Weights of a small self-supervised image encoder.
Training: muon at rate 0.0085, 5800 steps, batches of 128.
Rows from block 2, named by matrix and row number. Rows with one number belong to one attention dimension. Each number is 500 + 40 x the weight over its row's rms, rounded and kept within 0 to 999. All counts start at 0. Numbers have three digits each. After the name is the row's rms in percent of the matrix's.
# q: attention query (model.blocks.2.attn.q.weight, 128x128), inputs 0-127
# k: attention key (model.blocks.2.attn.k.weight, 128x128), inputs 0-127
q.14 085:568491497498513504478530516519516517411526473524504497544505477532463502559470443472470494493433469532383534542490485608494496574535541473566541534525445527457479512468506473557481478451496487465476442486553464501405537599473572547531545465530502542555508459527459484522546536509534448527444463491541526465461496485484510510581492396440540474503526537503488523490510483452508471431528
k.14 091:518503480443421475542547560466483396532518500452540502454461488523423537485413512511552509539476534528515464483476504563586489471550419469529484516541506458435478523505498471474453537511520430526490569439525570559563529449577516552491407528478485479534517536518481533538541486467456514488488533518487431447484489537541454480507519508486539502510559476545486496512446529539503408450522
q.15 088:556517514549467512490437471455533527538418521597480558503506548528510536515529463487496542485503486523479528522542516496535474459530549487479555502435480563486496490539485531479483507558486418568541507449462496465421547577489436557491503452572558468502496516504445497515478427561596542407527598521470530504523519542473506451518448483541513462475449482507478546468458555534479514452472
k.15 090:557480574558484591482445542442549471504462513506524474512506524489531537438546521491502558505504488494458548494545500540483481486411475474423486467433452559539527572494595497476525501553504497530499480465462559393450483570469459524426568491550516481428526500521489508549517545444539547429512490448449490506502466569481512517556471486510523524505498442503470516504531456434561523488504
q.16 092:526499459489531436481495510462484479468542465445548493538551471421525534452478510517489444557462527507587423560494485511481537446490425508480511504458526524559535522420512582552515482481554524534463429467461561481540528523508566493502485542559420431526504545489506491476522535573517545481532431479472473432510482471597504509561489479457576515516499546449451497559541542540500501528481
k.16 115:470498560533609512552409503485519450460476491481512438494477563490576537513498448498481531473510539400566487558557525479505481476462545505513472438459480502484497528490437518510510483484540468531455518457478468475509515504451518478382490569471477476497470528540518451489554481571585528559525535518551522433472460606443552453522504501531537498492484511462492554474453529521541536490543
q.17 137:536515437484509519480501536531515458464512489425513463478561529474579441526508511501457550478563523462508483545526542413514484558461577422448539524500466455493524457560508496534483496470534539525515472507461480469394485528480527487527423526514425535496468540522518486477555428547531407493489482556520497439494530493511465535528434573524490566532480504537505464563472434525551510404518
k.17 117:547467461507488552414500487465541499510505439420540521479437512492501474517503478574600516506498527468523505494383497507527486442466476502497498538467511414500510501505587451492526495449572490472417438443408514462514530544446514544541437514555587515466474544542545465570535472483524502453544493491550485472515546487510509490492495505504604556492505554503474460474522476457494495515544
q.18 094:524591456419521510462529560517489459472513574522449535541450524489514483487541455449544488479407522489488435509540506499446513482438457524561429488495519525467453492543464635512546494541484558482552561533504517524520494454570481510505542461536475446500534468490434496492511495517434502456577484467530452541521467497473467539550590498453448546525471490495524542520454507551462535460479
k.18 116:542486544464496492514484504517559497499467509511474454414433526559489468452510544439482522490479469472535526558570449551485530547466573476494510491543507426528482424550532475532499475508481458459414495461538544508488466472520494574562513493503476533494517540473530593466508478515562447532450470443553488502463518569490511466565524492533534577480464448459574475462523469575565506402508
q.19 091:468499481561453546502393572517469473506512448431526451510477517486485494616562514545561475519506493453482512471437525428538447494456535475514585428598486485481524511483577537482458483437559473430462496437486481557535507486487522497519519488446557503456481434514504460420525506473556547544523507503440489479532496554534502507522541498549502478443523515446524525514462555545494475508490
k.19 090:517485474523441543511472510470477557467410538502477538532559428412532558532503482515522446551517519549445469461477434483457457482535444439508516506519478493515527488556489460543516496489546459526493549510520459513465490558555502392469586583524502494519461478554495564518576500486504503552485520546531482470507459494460515483432411525519510475437490508522420518581532531458506574524521
q.20 116:530524520469513443529588448536490469551506548534469537517526489484447477470536503479469534487508532469467477452547483518449508534483423503483474496549525585511478537535408406476569554511478510490535597540566500521492599502463509546549522416507546546592544477450491503497465484490467479512485547563550520557453518480484511519436473493427484436455523430538502502504524485479484520517441
k.20 111:457506483544507466471524534547442525525549520528487548497531450497470510533412439465542488523567521550464537473531498518410501454512456478535544456475477526601524525500540510472489584547475498523522578546508518488531541525509551446569495495506458541477545471501366460461504539519496540496415478508508552511523583554490461478470479490446487398451566442488476499516474461474514480502501
q.21 079:455440509533464495543500506517538548469487524483455506501539456536503474538539459583498515529500513446595520538479438459512515463465514534405472529489506504460442537505582523396555450480607536478408502495530470431551504533520492510517535551494464476473488489480521495451460507465535505438462523560492512497525576464498536505532505539555532521545577496535514444540410527450555483458510
k.21 068:496510501469476475551525510464472497480509562443508555471514471586459504492458440556517549564513448547501521438519474463501537534444434486438433508543574549490525562454456568502406516419503542563499511501492518531501504497507541518554490491516493516471559507506511507519507490499439528425509537524512491439484417453463414491503533497535540503432554457517503594550444528537581467475477
q.22 094:507483508556557459491433494457508562490421539501526495589485497512474517549474457518546535483516533470501457523511413563555440484462581501471521549517542462541543471474458407543514510528553478500517531525555554473531444468486453460461500493396461547535502479500494512517478506441484511458469451530542441449421523541510472566447539494550547487456561476536482486497597482453516478542493
k.22 102:553525485473547583513574493564562431403459547445523532433538514520536513487503515447552528524511413473581560524503525533453502518540452502515492565483534452436478434503416511502462493461468527515478491515504546426487430501490454501532544503467468476452542522503536553487477420500543475492542489472497459544501485455497515483570520492572542555473534497513559433520495504514439458448477
q.23 080:569507491507457431449587527488479423507529490496595541459486607496513506436499508519487513450451467504520474517542498462498442420536519478568458468463481470450412545481457557524473533549426460512559523505515455529490556473511578510432534451518524501455492513443519511515489501462516489578449545412482508514473455511505508494550421460488483571490451573503515496469525505514477506500528
k.23 093:454485486524530526495448512465463518562496492519486535465474506548482519485548570526463505451548546571439531444495542441586609503498536466533567483478477537487446491455597549463492432497597524492467454446511504487484485497532443543449470511512512493489509532503566453489466489505577483461479483443470512491492479486495504513509513451459378500522436555499537486483532552494534409440475
q.24 107:462440545541503431457505496466483505497545473555420488499383520486477545469473528499430490545553475520482449474532510537472578557478463569504542467482480481510531465547528499470475595571558448520433481498502500481475481507473453541518570516538516496452514520460522536432419558503518456465519452519487496528483488502469530432452593494499509502502548468549515558496430578542455475546513
k.24 089:432491513484459502478510487485460517548459513571527483543494497530492498527543454548413509459533506462467537533544512541542492563460554527504497492453553490517528461484406527501436444503525495534530545440419496538445520465432513512477553544449538488518543523476531535493470533415511471452517487558474507551523524512517561454482561501488465484490418459455458611473588507480535565551433
q.25 104:451528571442451456537564469527535507579462461570526507482512519463417517493522478505497433433499507547479490452520540499458531548560459531585460425483496494520478552524452531473507465478501473498563488574488529517496478531483527542430555438554454526513464477499452574519515468495429542467511534518539473576535451493404543482426474489473496442464468493563561483506530496511515481556478
k.25 107:553547429507468508498537466518539563568576527467424496513436492475499576502455540471474531466497516528448498458497503437465530570527510495485511499611463506521476458461486491542506527523437484468577533553534419555487421419564493465515508477511523550435506405523499484449502535502459504541553500511462537516500451423482465564443475509487544509535505486491511505483510542549450466489432
q.26 106:503453520542473565470458526428524533498510416469485489504512482569486499461484483529527475568535481510491481542464465550549516499517460488482569491429501507432538532397596545576384524502435550530472418489479512457516468554565468445500515483479429464471556525564494503552456503528562520495491531495501530483565555531514483462562477527533506516469443553501488453450471494493523528467506
k.26 100:559446508476493451595531511553514488526523481580531445480590485501345490421499506470461495496489455571483514480486517546474518446559533543518510432513532561492507491522502476464539516516428549531470487520501488553560563540472425519530497467496511461476479477518502480496467523529454551494479489494504526460522481464498511509546483509423446420448471508499466492520587517494447556559430
q.27 108:519505492475499506537530450508492526490487497535464530457492513530493501481477418480413474557492495544502563497561577521519460422571517550564502405547544516541444566552473455430568467546419500432559547512490504553502453486483463513391519452488530486500507475483456505493517471508487508504504466551487553583548434478532488477495514505478502482391510466497486512472550527459494559561478
k.27 118:514580473557493508491523539496531489454568489504466453448549494524563479515512556545441528459492463475562466456556453568538518499470447463468494564507532421490586517503503488503497489505501513443547425502440531425494540510490479526471431498534499443542488499472491542523436487465574469499527514498492435493468541514551527588521511537539480512600564498535571446493467434473497415499463
q.28 128:499453531533529534494470515473524493488461470500519465457467499500557470566507449543534472518485511466513550534453474513579512509504561484414547574466377448490501470499546523483518479502505507511371484479439531454527481464506518534448487618482479481456505555625496512507538522516479529472512435494463463503507501565517480492517504458572532505533487496421503531460470471480587488435526
k.28 107:545459528445466505470557443461514476507485438465439474546509553509475476548568518520484555474468503454554488574406537451541472557459500521479443534503514431457464535559512454539486477527461562462521477520520425447487495511547497505501513510446583464508495512508572494494502537524461470440540532529474514444472474439432494509463535490479545586604487470528564498534425533516506496475563
q.29 136:537498508444455556468449493494474567491514536521481520482514455480483552497528572445507552469550422557501543515476488608476509516474427509530467505515601481553498522498476398536442560486430521532547497468481431494540451469517469552546477487540575514542464520472545499567496568514486540507526516411489519510479463444484509476479446494448511440573511485484467497563461523467448450509477
k.29 168:478497466513516428520540514520474517555480487546511537532546520514501470465481472485534452508450476518432436457533527470462484497568500506494448443534446591517478509485456508530532527503519500496599544573593499600537491512501545496483507399479412546552513469438395475512505548509428492566466463492502539570517494539548487507465486570494446438483522520555470533503500491463507473537476
q.30 093:478448445476518457565558472562512445528491511512485462501545469529560482479444542472471563477466436540529506487510532429443484491582576537535441530521543555464535517477446485471590478514521559524572535540492540519478543479528471493472445476494559538534560473467513500485510469480512452553472521472544476510472524468513502482466465524514439500464467437650457485512509418497550535520463
k.30 091:459522496472465470488460588478527529467485429570486500545535500504438438507530458438531425521535507532589460595514442558533508484487549558458516550458524506512481540474540493496482491506526463568519491503413552492499504497504467487492432512499479497559487421555497486585499498427470560470460507542489430488510583501519474552540504460488497462486467456518614498494446445487476460541506
q.31 102:466509470545536502509406564574480508499438458504560494499499561492504507576519514499506524491503527463481499488401501476520494485546542467458505557531504492491489409455510511507480461475570465537453432468480493528526523503438513488566487553467580546537414468469546451455536499519527456471479490485439497466512520559510492569432530446500457531557550522421494495468543510460438413555558
k.31 091:442498526488506524459461476472464512475485495494545551547483435423553539524508474505527443550504507506474508509457522444493489443442530552521531492422464574455491472464496521495539483500507470490460502503597469520570461490486545446462538536434535524550402527505506473446578457528504469587480537499486512542499510464534538435480519477460468526518524593454410511500559478582502563531566
q.32 090:483507451508511515411600451469501555502490445508568492520469509580428399478446562526471460483471551454498511510540501535518517443533520453457510507511507512561513393497531536500499552542524554462479511471542504527510514507461476542414489403510541538511547484503484591510498445455518463510542472453446515522495558516527516488527464490563451443477527579532511506510543475460527474558534
k.32 101:497541497598576554508486484473471459529502510574490522545465491501453497542489461536520482516580507522459439473438453496483439505508448451447562549584503510505522468537537481470581500539507539480549541513495538467484536530469468556475457486498468487479572507470494447454508470453461514450497439522485437525510506478539419553489530562509505482527447478419558540577440577493559437532497
q.33 103:470529507536497548530525508506491517495493534544498483511486531480468545514469516474467537490512502544473463459544484466465422510490421453582528415477423454397474452557551494464495513565468468515495510498547485530545526542509538477553451572476441543475503465462582512394564526443467504527429477540548499524570491510472467506512506588483488556480501505534479406452572523529486541521485
k.33 101:489489426431465516553481583432491424461504515505542484535508545524541472497490496535510520468480511486529469557496547546518528578560583530501498508502462522525504499464483546520480510461524536616465487491470510439508437536526533550571541562410458560571458463434491469504531452523497481548529494491520505454479543505512465512427426497496454536504506544539556536457518466478452467515404
q.34 090:536495501562495509462507580444497530521592459477457507459472498517536499540478546504443518536405511472481561446479447400503532505469508508526571562582497420517548494440532539572442557481450461534460500503485507479470496450473522520544409439485552501563437455539452474535510474533455533461536495434465480457541550488482445514505478500530540463572533535476500484553500517491494482518478
k.34 096:443553515499509500503515515474550515482490475515517465436468407510537456502436537450449488511529509532454485501490465402531547458479578542493530468570434432490506509466515466534562497503423491524458499572451522525520521428461499488483475501559553520516520510507535618537544487548558461505498470498489556391459461558470494464550531535509561509529470492427510452531541509520502520433456
q.35 087:529468475431433533480431525492514538523524549486517503473485524486529615495502575436532538455554458508548469508511545482441477512502516470528448508554429507584559521494603532521520504441500489433454510506498505558465449483507462531467564506523516492486532496538551465492453451443511425498504409542509493508471532445532520517524536510468424504469536452466431584486520573549473504529501
k.35 108:531591543496483527463509503441514498449508530446541506498484421596554466501501548465470510458472519548459534520527480465565500514471439468590554421497449468473467559485514520483446505521470505569495581507483532489551454512474503541461452500467517519467530579524509467594516483574538487434530523499499445482556475530562485512497460517439432453473490499502455496408479489577497540518471
q.36 102:532497540449510413535561556480510467524491480497480473493572488487451520467508525528558596522512438546546490533537452467554541543465527509521516537399516413484538545487499541474505512490533518477465493491528445515512473437504516464466587452494466481450505515509558493496470543537449490501453462501494538489417515467488514563514544495450569481525546409576510495461470451568538409446529
k.36 113:458427428495527485553480527476491457468507563523489498521568569429535479498583448549547491476463549561449533562478525512492562572515420443468493471507482531583511488566412488517527505522471471479524478536485504588464502490493471522504442556487490486513471525524478551467545514483399519512572483463461413502443465550520457546457527472500464479505430559494493498492511499431529487513501
q.37 085:517451503505499467514518505475496468545502562526387507544565515538443452474475503498480536456499495458448409543466571513541414508532512490435446450533514469496510467516491530499452512446513510448437443523471465525519460445508439529439490536485513520553532441508460463435501486568555563564494514572449447585538568535500484530498550480481503489497562504427496556491499524572525529528512
k.37 090:442534505511520524485502494546517488490633494495534559489441460539492521502428493512480545525538502460486492472573495471476447476502500541518524466473532406499480530547531519509545477508572499452482481537587556465492525482436446528455485615447505519437511491540573485441474491457554518470530581458487482453486496539461541463560425497489503520486428495482431554468547456552533478491508
q.38 082:493472456505462512541518474454481538471486559487490505486508488491463470522443521591528496580517480538454462540514586524510511555584522463432492479478463563451523505490521535515446447515515544461505476481470427521481512469521538501505535500568523476579470509499532415585534563395528492657473479482484456518455519498475464437535473467514508543515465488449470536467502467452537508457488
k.38 099:455504467416461509550506480527526493511487473545551452514458487505507449562504509501471475537509502492498583456461528471480512467487444475553522455571377479504539454438488522531506488618484549546420492509579489486534526456480502454485513451477513474537468502507520533534443552583525482395458472453480447478489550534516534520509510435543530508488507474520466469532433525533563584531517