A small self-supervised image encoder, trained from scratch: 48-pixel images.
Rows from block 2 of a small self-supervised image encoder, named by matrix and row number. Rows with one number belong to one neuron. Each number is 500 + 25 x the weight over its row's rms, rounded and kept within 0 to 999. All counts start at 0. Numbers have three digits each.
Before each neuron's rows are labels from the 100 images, of 14976, where the neuron reaches its highest value: "colour at peak" is the nearest of a few named colours to the mean colour under the peak. Only what is clearly more common there than usual is listed. The data: crops of objects in photos (Visual Genome). In brackets: how many of the 100, against the usual share in percent.
# fc1: MLP up (model.blocks.2.mlp.fc1.weight, 384x128), inputs 0-63
# fc2: MLP down (model.blocks.2.mlp.fc2.weight, 128x384, transposed), outputs 0-63

colour at peak: brown (65 vs 32.3)
fc1.127:484506519529526509551500504493512517506522519501516455496486448498511510423470497488478534498517485521533525499468476520494511465507537483481495472518536509525469489492460499515524538530509512
fc2.127:535493485463500465512533526544490445465476486511489490479519490469464466485497549499517464515508498432511471525532508500507460519524467500492532551498500554472478511541554474458498484485498490

colour at peak: black (79 vs 15.2)
fc1.196:501521516471500555497514471470442492526512458490534463506524438491462482484504485503497482520495472489465485500555473478503472497546511525523537477430481467493539466529488470508506512495498529
fc2.196:537509525480474512514499512523519557517479532524526501488513552512504512463462506517506505496445520521491493499503524490519535502480457504488526526515485478490486473472487485500463525438522473

colour at peak: white (56 vs 6); pink (33 vs 9.7)
fc1.273:493483493498524491483467492496519499491526483505493509521497441492519510511497453486511525520475506528497517525527461486531554499516507490522494508514509511486489437507442476508518466467508556
fc2.273:482529486514463475503512514460514545516471514496466514498506529509468490468479468489439482498495520458505475476536518508501487447474511484552477523490534488527494479471528528493461557549511495

colour at peak: pink (30 vs 9.7)
fc1.94:500498465461489515471467530528544516461529505515497508512469497508454505484504546500498456481497467517482505461512543515520490515516500484476521498562507468502518487497517540496538531488532504
fc2.94:466541499505513489439522464467490486552478481503491467499487515498511470480493494487486556502511492473503510541471469464538462474504481532508536544495510497516472519490525450493482471526477530

colour at peak: white (33 vs 6)
fc1.215:517506458503490495467505526495492517538461477483489538448514488502500464499429514510525522473549498473494489514489511481502491482515495501452547527490487470487539550517462502512493496513480491
fc2.215:489479539513506472530503495553502448482510518506528471526514506482521488497539517496475504497460453498525492492528503508511485537488524472535482518500465527507530482491532483510496509467515517

colour at peak: pink (40 vs 9.7)
fc1.130:494498476503533525508492470516479520448474537437482524492537465489490439489480505510497505522548511488538483499472519514529504505478480538469504486578497517488531509494451509553507495458466485
fc2.130:480451493488524485473492483518519510497473529490488475528492488479482555510491520539433463492457470511489513495550515524484464516498532457539543487478511487554499492519508476460468521502479506

colour at peak: brown (66 vs 32.3)
fc1.277:486479465519522468464514462489415475483489501484521461501494501470432463514483525527520505547463516493470530508517476511495509544453478481500532499506530506505541485549483505499514521524475508
fc2.277:511524497502477495516513487545534514436462526497486483483515498462511482514519496498438488466540479501488453521485482509520498477504469490517509489509465459524489500492479464494503503481486552

colour at peak: brown (71 vs 32.3)
fc1.150:524490529486512488479465495501511477465500478572491483458512483469508525508517473526552513492530473490534512526532475474475491458481472516524516514525482528511501461524520486493539479527488537
fc2.150:487488531529500495541487492468489548532513494480536541520509485507515463496502499508452484496473541488502479481497536489549483536484505481478475497476532519507489536474476538524433525506537463

colour at peak: white (25 vs 6)
fc1.84:438501495503462516450507511498469491478519482524519525523522528536504495489575499488472501491497518506472532490471550503478500499510491494494527495464506505486444484482493521494492484456503509
fc2.84:477482540510513531539503527454473488494435481465474502482496499508496480522494520521499522485479455532516468499544507466527523471524527487513472525512528503457496556464501533512543491541532519

colour at peak: grey (60 vs 31.9); pink (34 vs 9.7)
fc1.129:493505486482532500520477482458514530534453495497496490517504496515500509532485481529527512517487522498482495477542549451486508490484501490525501510487538494542489491501527500529553492541468531
fc2.129:455479537546510527513471458489526508548510497464503488491542500492520483488476465500502522469519479501496525467518517515530494526520515501500497522512496448509498460471503493485516508520488506

colour at peak: brown (70 vs 32.3)
fc1.83:470544501494515528536536533496498457500482487482506528512495469473529486501490526467497487540486484516528492451525527503510469525489507477505516531520537544489501525482507466501482506481483503
fc2.83:557436513497528471527505478513481511499500513488482454496553498484459523520511471499548493495548504474527507525487460506515510488537475499532514483505513528526482468471512500481530523524528479

colour at peak: pink (37 vs 9.7); purple (25 vs 0.1)
fc1.299:491529486525523523531506498524532547528514444499528475519470515500480506486456491504495479501482477535454514511537487536496511531519484501507444512482483510448517462512514499484496500462499521
fc2.299:497444474535459483496499563501490492481492498518502532500522493510497543511511495476468503479534535487504467499477513487522480426490507528488497438512503504560524513508492464495504508546502514

colour at peak: white (48 vs 6); pink (43 vs 9.7)
fc1.253:491501479488456509489514483487483529544534517474487471503505459524452475475512511496530521501542489482536495486528529522519512524514487520456517522550505475503517488513501496491528476523510516
fc2.253:468526517478514516483534527514543493483507486454492449514493492490528486495506498466460514469459548468536505504466477460450489453523542483515492492495556503497512557462509472510506561523535534

colour at peak: brown (65 vs 32.3)
fc1.65:515503489479506491490446483485518491499475515533477491499504525504505510543476511514514459466540526499523563540499546484515473492475489466460516476469533524485539489511493525506494489464513520
fc2.65:471502515531498503489511522480517487493515495457508526505529480469520465451512465522474538504465491536477462485453457512493484477515533530541460517513511452496491488518529477485486463554532508

colour at peak: black (47 vs 15.2)
fc1.205:447498507523544524507506512492530474522535459481546480430488502500512485517489500543485504517525503498513541517502504488458546491533465511483521539503498544485462547541488498508508494492472479
fc2.205:527438516467501470520508483524496469493515502523490523551530506496490462474502509486467515511512507488523494521503457534488480555486561520505488504513461522503497489463521503504478529523517478

colour at peak: white (78 vs 6)
fc1.44:454486516515513504537444509495491503507434497493518515499465473527545519492555458506504502460444490496484532518554517499496551510495497512498490496508478490503508506446466488535518525496514515
fc2.44:532545502493479521489513435507527504509504504476495468497473489512448484501462462516485520503506506504489498481476514474483477517525496515489495493526477523530511481457544552506511489503435531

colour at peak: pink (33 vs 9.7)
fc1.365:490509492446505503492512513500465556543520491515535542557466487513520480510560537495503506460509523521463481506518479474499525495509515497477457479492503476473486462481472515498500486469493553
fc2.365:490501502477517474506493448490507514491486533510491476446510476494454486471461521511491522498509527495513507507538487515521496447526488500500489523524520503448513487485562487481480508540520541

colour at peak: white (48 vs 6); pink (42 vs 9.7)
fc1.132:503474477471505475465457487475501483514509444497524555536468507512515487536505513487544537448502491496500483524474533514494542496524528488463483498483440494476549497465520507458466523525497486
fc2.132:506497517485483492484516513507510516511473495465483437520509496477524511515502483529501450566509490513484516478514475508495477487461483480511539538522471515503455491552483495528526481479483490

colour at peak: white (59 vs 6)
fc1.257:481466528500499487489490538486480512470488463449440528482466528521512503519498472505482514503524488490494505502567491469497523488542522532516473459490472490500526496499504569494498505514536513
fc2.257:500534498472500501491481464518524505545500500514518462489516501477526513455470500471510471503456506564469553507509518498488523519499479526485473507497513468503453478500479555518529524482450468

colour at peak: pink (38 vs 9.7)
fc1.186:497484475519483560477483514562529541522517501510494456536503494491459476495468504471535486536503482492527456497491519486475454494536488494501502513507530488492519464505527505502516492496506485
fc2.186:486531549506574455474510479484519478490509464487465527488485507490499519465489520511437498472489483466473494478544551485520483501522522495515548497451490505495537521524514458536480480518527507

colour at peak: white (32 vs 6); pink (26 vs 9.7)
fc1.190:482517451482520476472480473518522491460497505474471533486527473476492469493441493506470516482510488522464513511499498515535523487484518503450485515531490513520544498513447486512461490531472538
fc2.190:464478516514539516491488550512472513492464508494553482518469490471484482493519476525473474498503475477526469508472511500506469497469510469572501509482509489508499471521547526482471501492536490

colour at peak: pink (30 vs 9.7)
fc1.341:512531531508500482529505474494507491489486468498521505481519475505494514493505516529536565480534533517496510509497505448454527482513453480506516526471426464518551455484497480495477522479484476
fc2.341:485458519495524491483470518504518520522521461491465485520471514494563483499495499503537476444493474562492502483492539507554507520498509503516509464530487492440474505510517505516499530503472540

colour at peak: white (60 vs 6)
fc1.29:491525524473525521477480481487485488506503497484512518509514552521526474545574495497497474537469539493478542503487523479476523482497536545484512481486479478477496486495519440505503481507549509
fc2.29:464500491514485548492537507496446510491465476490466509524490454510486522463454501549528522491521490510499453515511497542500503514549525499521513540469535486516451503500539526510502472550480464

colour at peak: brown (87 vs 32.3)
fc1.146:516472520490478479468539507474533498493479470480462520529483533534517474499489436579515508486474511519486511501464476506515503511473505520510504508521496503517511508506510477538491513494507521
fc2.146:533472437504494509521482476471481451503516469525494470516537505498503493475501516489481513488534522474570505526500495512486482495502497500508475501545438482498530521506515469483514537515494495

colour at peak: pink (39 vs 9.7)
fc1.59:512512482570515452528485500520498472501489510437474553523496508511544496511534502478516506504488524510520468500521471498477505452482501528491508486507492522508529511510463545511539546497533502
fc2.59:488461512432482531466515490492487500507498476547543494509516511485495464480470536526501521506504477511497490468473513507520522499538506492546500491465492456520478485497514468498467485477488496

colour at peak: pink (29 vs 9.7)
fc1.363:505437495532561501504492520506477520523518534482421506523503520522496477496477492499490526531507471488545493470487442490474494490470474506463471526510498528539494502518463466516502545487436501
fc2.363:469489491429465496490517496472533524501498496504542483476435475564518498482496488513492510487507513516502465509482535498522527515480516485517484497506528506485479499494449542500496453524487528

colour at peak: black (41 vs 15.2)
fc1.90:480540506463504492524477485470501529462544469479485491495527463510523508484472502487494503499504483489498507534479474527431477516510547521506495498515551509484504509518438514526477471493512492
fc2.90:516462495532489474509503508515530444533465510511514502469486492463452529486524471529512497523500545508531487483499493505531481499514471488505470501502501532520465522494551534463517487492537483

colour at peak: pink (31 vs 9.7)
fc1.208:474538489494514498495498508534524513470486476526477490523545515503538486497521484511522500526470497485485476505522488518541600522534509460508460493489499480503527423517509527547454501487525512
fc2.208:506533513519474508509491503479430507539477475485507479504470469480454459483522466504452507476513518489459513530503521517510463515515504519501455561544522490564539502466515476486503517528517459

colour at peak: white (32 vs 6)
fc1.49:508514511508473478474492481532500509489525529465509488544520470468522421497499476517477514480519447518455493516520497510526515514449503483450483549497502489490462497529532534524443478496521544
fc2.49:472497494483549482453494525490491507470502516523464532453492488522498502469523497508471454490484502500485479533497498519519513508500457467531522467553490523486565477476477522506500523515509478

colour at peak: black (63 vs 15.2)
fc1.11:500552526477504480461482497523535496502496582517454488506518489530486464492530506506501461523475535517472493517475498484548513497510479462447487475529517495495521506489538501497473471516509545
fc2.11:523501524458506505519528478471494550515505462513478470483527534500518479487490474521488461539498500525491515475450516525476548482482483516489456511497471512495496515522488477514521504498483522

colour at peak: pink (44 vs 9.7)
fc1.310:533451459508499479485518507528500471504479514485521481500491500474520476504447479518501511477553534513456485503514490438515511457552474504473501497504489454487506509495518486509449464525515449
fc2.310:486507537485557500486505503493497476499494510466555493496508507544485461462512478471493464521466490496499533477513495556501476523481527554491518527477527498503543493482494511501565502470465513

colour at peak: grey (67 vs 31.9)
fc1.24:485516419513524516501497489481442497490493487456480541500474512519491525487535496507481498459493535465496488474514505497484502487508494516482498538545452501506512489463502564545509522510510502
fc2.24:490478520466518499517458514540521539547490487477493479494517479551511521511443488534491504522490474483508539496548482489494481504490489520497479522540487515522521496516529469490538516498484487

colour at peak: white (48 vs 6); pink (32 vs 9.7)
fc1.302:491467471527483464453476536502539508531507523449524517519501487529516482519539513519518494460495500483479517510492490514488511530500498473448506485542493515531537472486535471462465499530544501
fc2.302:514543506467484524537476484500507513481488470520490482478480527497497529467440484482507515516534504492507458492462521492530505516447488516508497532513466493465502513532492505536508475491474508

colour at peak: black (38 vs 15.2)
fc1.362:499495482495506510500521510460503484490513517527530478505555483493465495562484480483470483504482495500536454447483480513504473524501467507559494506497493548495468448502546502511491504500486484
fc2.362:524505544516510477503474522526487542484495478503475519473495538512499515470523512497514464536533500508489531512503531482513508537500542490444496479526550489496512530464472493524488490483492469

colour at peak: blue (30 vs 0.6)
fc1.68:469535500521525539516515512518542514489499493419526521509480518510499491479487528495451501508479506467498469511509477494484501479518477503543491488463529515466475496470495517524533507501510515
fc2.68:478494472522484454506516503485490535506505472521450495513452502517518512482543502511448506450497519468462494522546517522526482514457527501497506503495527489540499480504494467482472495513520476

colour at peak: pink (47 vs 9.7); white (30 vs 6)
fc1.189:486519505480481516453509485480507533484488516484468470505477473509514494502513536497502548494486486531498486490552498491478515512500484499535519487482489469540492537455460506512511472501485510
fc2.189:491493486506505498478468497497496566511476555474517524516519495497458487529533482483496492466523496482507517497525526523515514502488542494465451552501522474461481508517494496472496536530507511

colour at peak: pink (29 vs 9.7)
fc1.188:498476507524502478488515540545500477542524478512492470521505490539512488440474491469534525547496518501517480488558477500443497496489533550465536480498540511503508474479529533489562491466496493
fc2.188:480514490468504519509510468504508489484543496487519574488532486495567494502525529505508512450492487522486496503478471484519519443547458491476496490466515494544493493486471477514501521517497492

colour at peak: brown (68 vs 32.3)
fc1.351:464492524491494504513490453481451508469491464492499463502483488475515531483507529485522473502524516494538494508490492483496458527473475520492491556498521495508526495496514532505544533487522511
fc2.351:559488505507526505486524530541496500527522492510509513493512523522499505530506474479534528534471487515490542495487455478520486500550524488489521467529513578478466482514451491489487485506494472

colour at peak: black (52 vs 15.2)
fc1.197:558530480473494503560536509477488500538488535456497490502513523489478481494451487506483524548500535513520519531458543470501510471503510533493490497468478473500514537519506462501485459511527521
fc2.197:452496508470528507440472515486505475489509502492501507516503521502496516513530503493500497475458470500485520477511464540462472525473537479495533517511538471478466466479490513458514523502497503

colour at peak: pink (28 vs 9.7)
fc1.53:456502457530513466516499515543496443498484467523509520531480505510526506482507501471513506483533522486476546515513524527495487490477455491553553501530529444532513524472473493485499537472496484
fc2.53:513454554490470496461481487464505530493527503496497470481535490512482483541535533513485490509469469520490485474507507510510562483539535516446454491478461553488555512476510508529516490523490512

colour at peak: pink (47 vs 9.7)
fc1.82:498500454517489495515479501521537508479521515480537544507479491498511545497478514472471518501508495505504506469509551475518477510497496487471531502536472462535514505505503523502533513540497505
fc2.82:472497503511480524475519484522492506489509489469527494477472506522531479528522466491518473500465512538486513521446417482494515484482505504495488480500490517528499486494455477473495493465519498

colour at peak: grey (66 vs 31.9)
fc1.182:530508462500478532440488484559492470489484502497509500457503492484469507482456498507519515492511519468527556509483518507437510480485524549487508547522472456532531484486503499490522465502506487
fc2.182:440466560497520445512446514486516502510529497472462492512527486528471468506477499485488489522470447483505476504554493485498503528502495457546539470492485517511496548532486505471499510522488502

colour at peak: white (66 vs 6)
fc1.251:488465493490477530455506508519473499496550494457527480584472526516492491472548501502477497499485529492476472463517501511479499530495488543466498478495499434517502549478501493514470484519521524
fc2.251:496534545492491465494529469510478535533496502455497495473483488502501494516448504500517491525476502504516488539496499463502505496515538454475468517490515532458516467525460471525542493493529480

colour at peak: brown (68 vs 32.3)
fc1.230:503487507472514555508474479491499501481484468495495492510514493481545542469511486521492531510489486487537521534473519507451488549484515501521476488493477521441495491495475516514506529507529454
fc2.230:542504516486527468482526480489505484477475491502497506458477501494483468512479494508510491514483521473509498480530485503501503489475488501517542505469489525503532493484523536485482525536509527

colour at peak: pink (31 vs 9.7); cyan (25 vs 0.9)
fc1.380:491544517493517536478490482562495504520530529539493499543517449482556490483522478494495498510474477490501492471512460524526520495523524477552483520437505459518473517495506517481501462480531520
fc2.380:504472522528501489533487486438509531496490517498507503487505501513491493501490544472460495495482501516471510488540490484551508482519439479536518520507526479499486458463500478521457517557528487

colour at peak: grey (61 vs 31.9)
fc1.270:506469512496516493451514534492514520490453530552506494476471493483466498515508497500502488474463492497494482457532472525531454537551555487490497500464517497507512491503495455481505488531490522
fc2.270:515496526509492504511497494525470499503516491506491546504512479531500504474492529446491501521512542500519463554520479513462487524468439475540474475488507493475507551497525493544502518486472467

colour at peak: pink (47 vs 9.7); white (26 vs 6)
fc1.323:507515446533479490468513502518505538549491482472483540547530512526515477500487527527466501505526453503484499494480515506478506533513534540486491520474493458495537476476511521498498461487490485
fc2.323:485498552484511500513489526481458477500521523459530461498492522504454452473485526524500490555468493443503476508531504508527497488475479487520489509514437490500527493517495534518519484506512503

colour at peak: pink (49 vs 9.7)
fc1.244:480518465513507488489541479518484527424529496482484526474468521516495500476484498473516520472477501506508491504504464482494489482489492531528528557511464544514468493459471485521489480476464530
fc2.244:483492497514487510476444515491516518570483504489508497462508469509482506562544524506449486478519495509486505492502538549497543479494489462514476491481529454505491528515486470480533527518544501

colour at peak: grey (69 vs 31.9)
fc1.54:484518463454565514512519522516505477444478481484493500524488486438520492519508464496545458488492464464539501513526464552543508507502486550537510523553508507530475473486490515493494495480504522
fc2.54:508513512512491441539417522513499503479460526482536508513513525481475517501529501496518459447480464506502507516519494494536478459457510465503463536535513497467543494504532474523470484501505537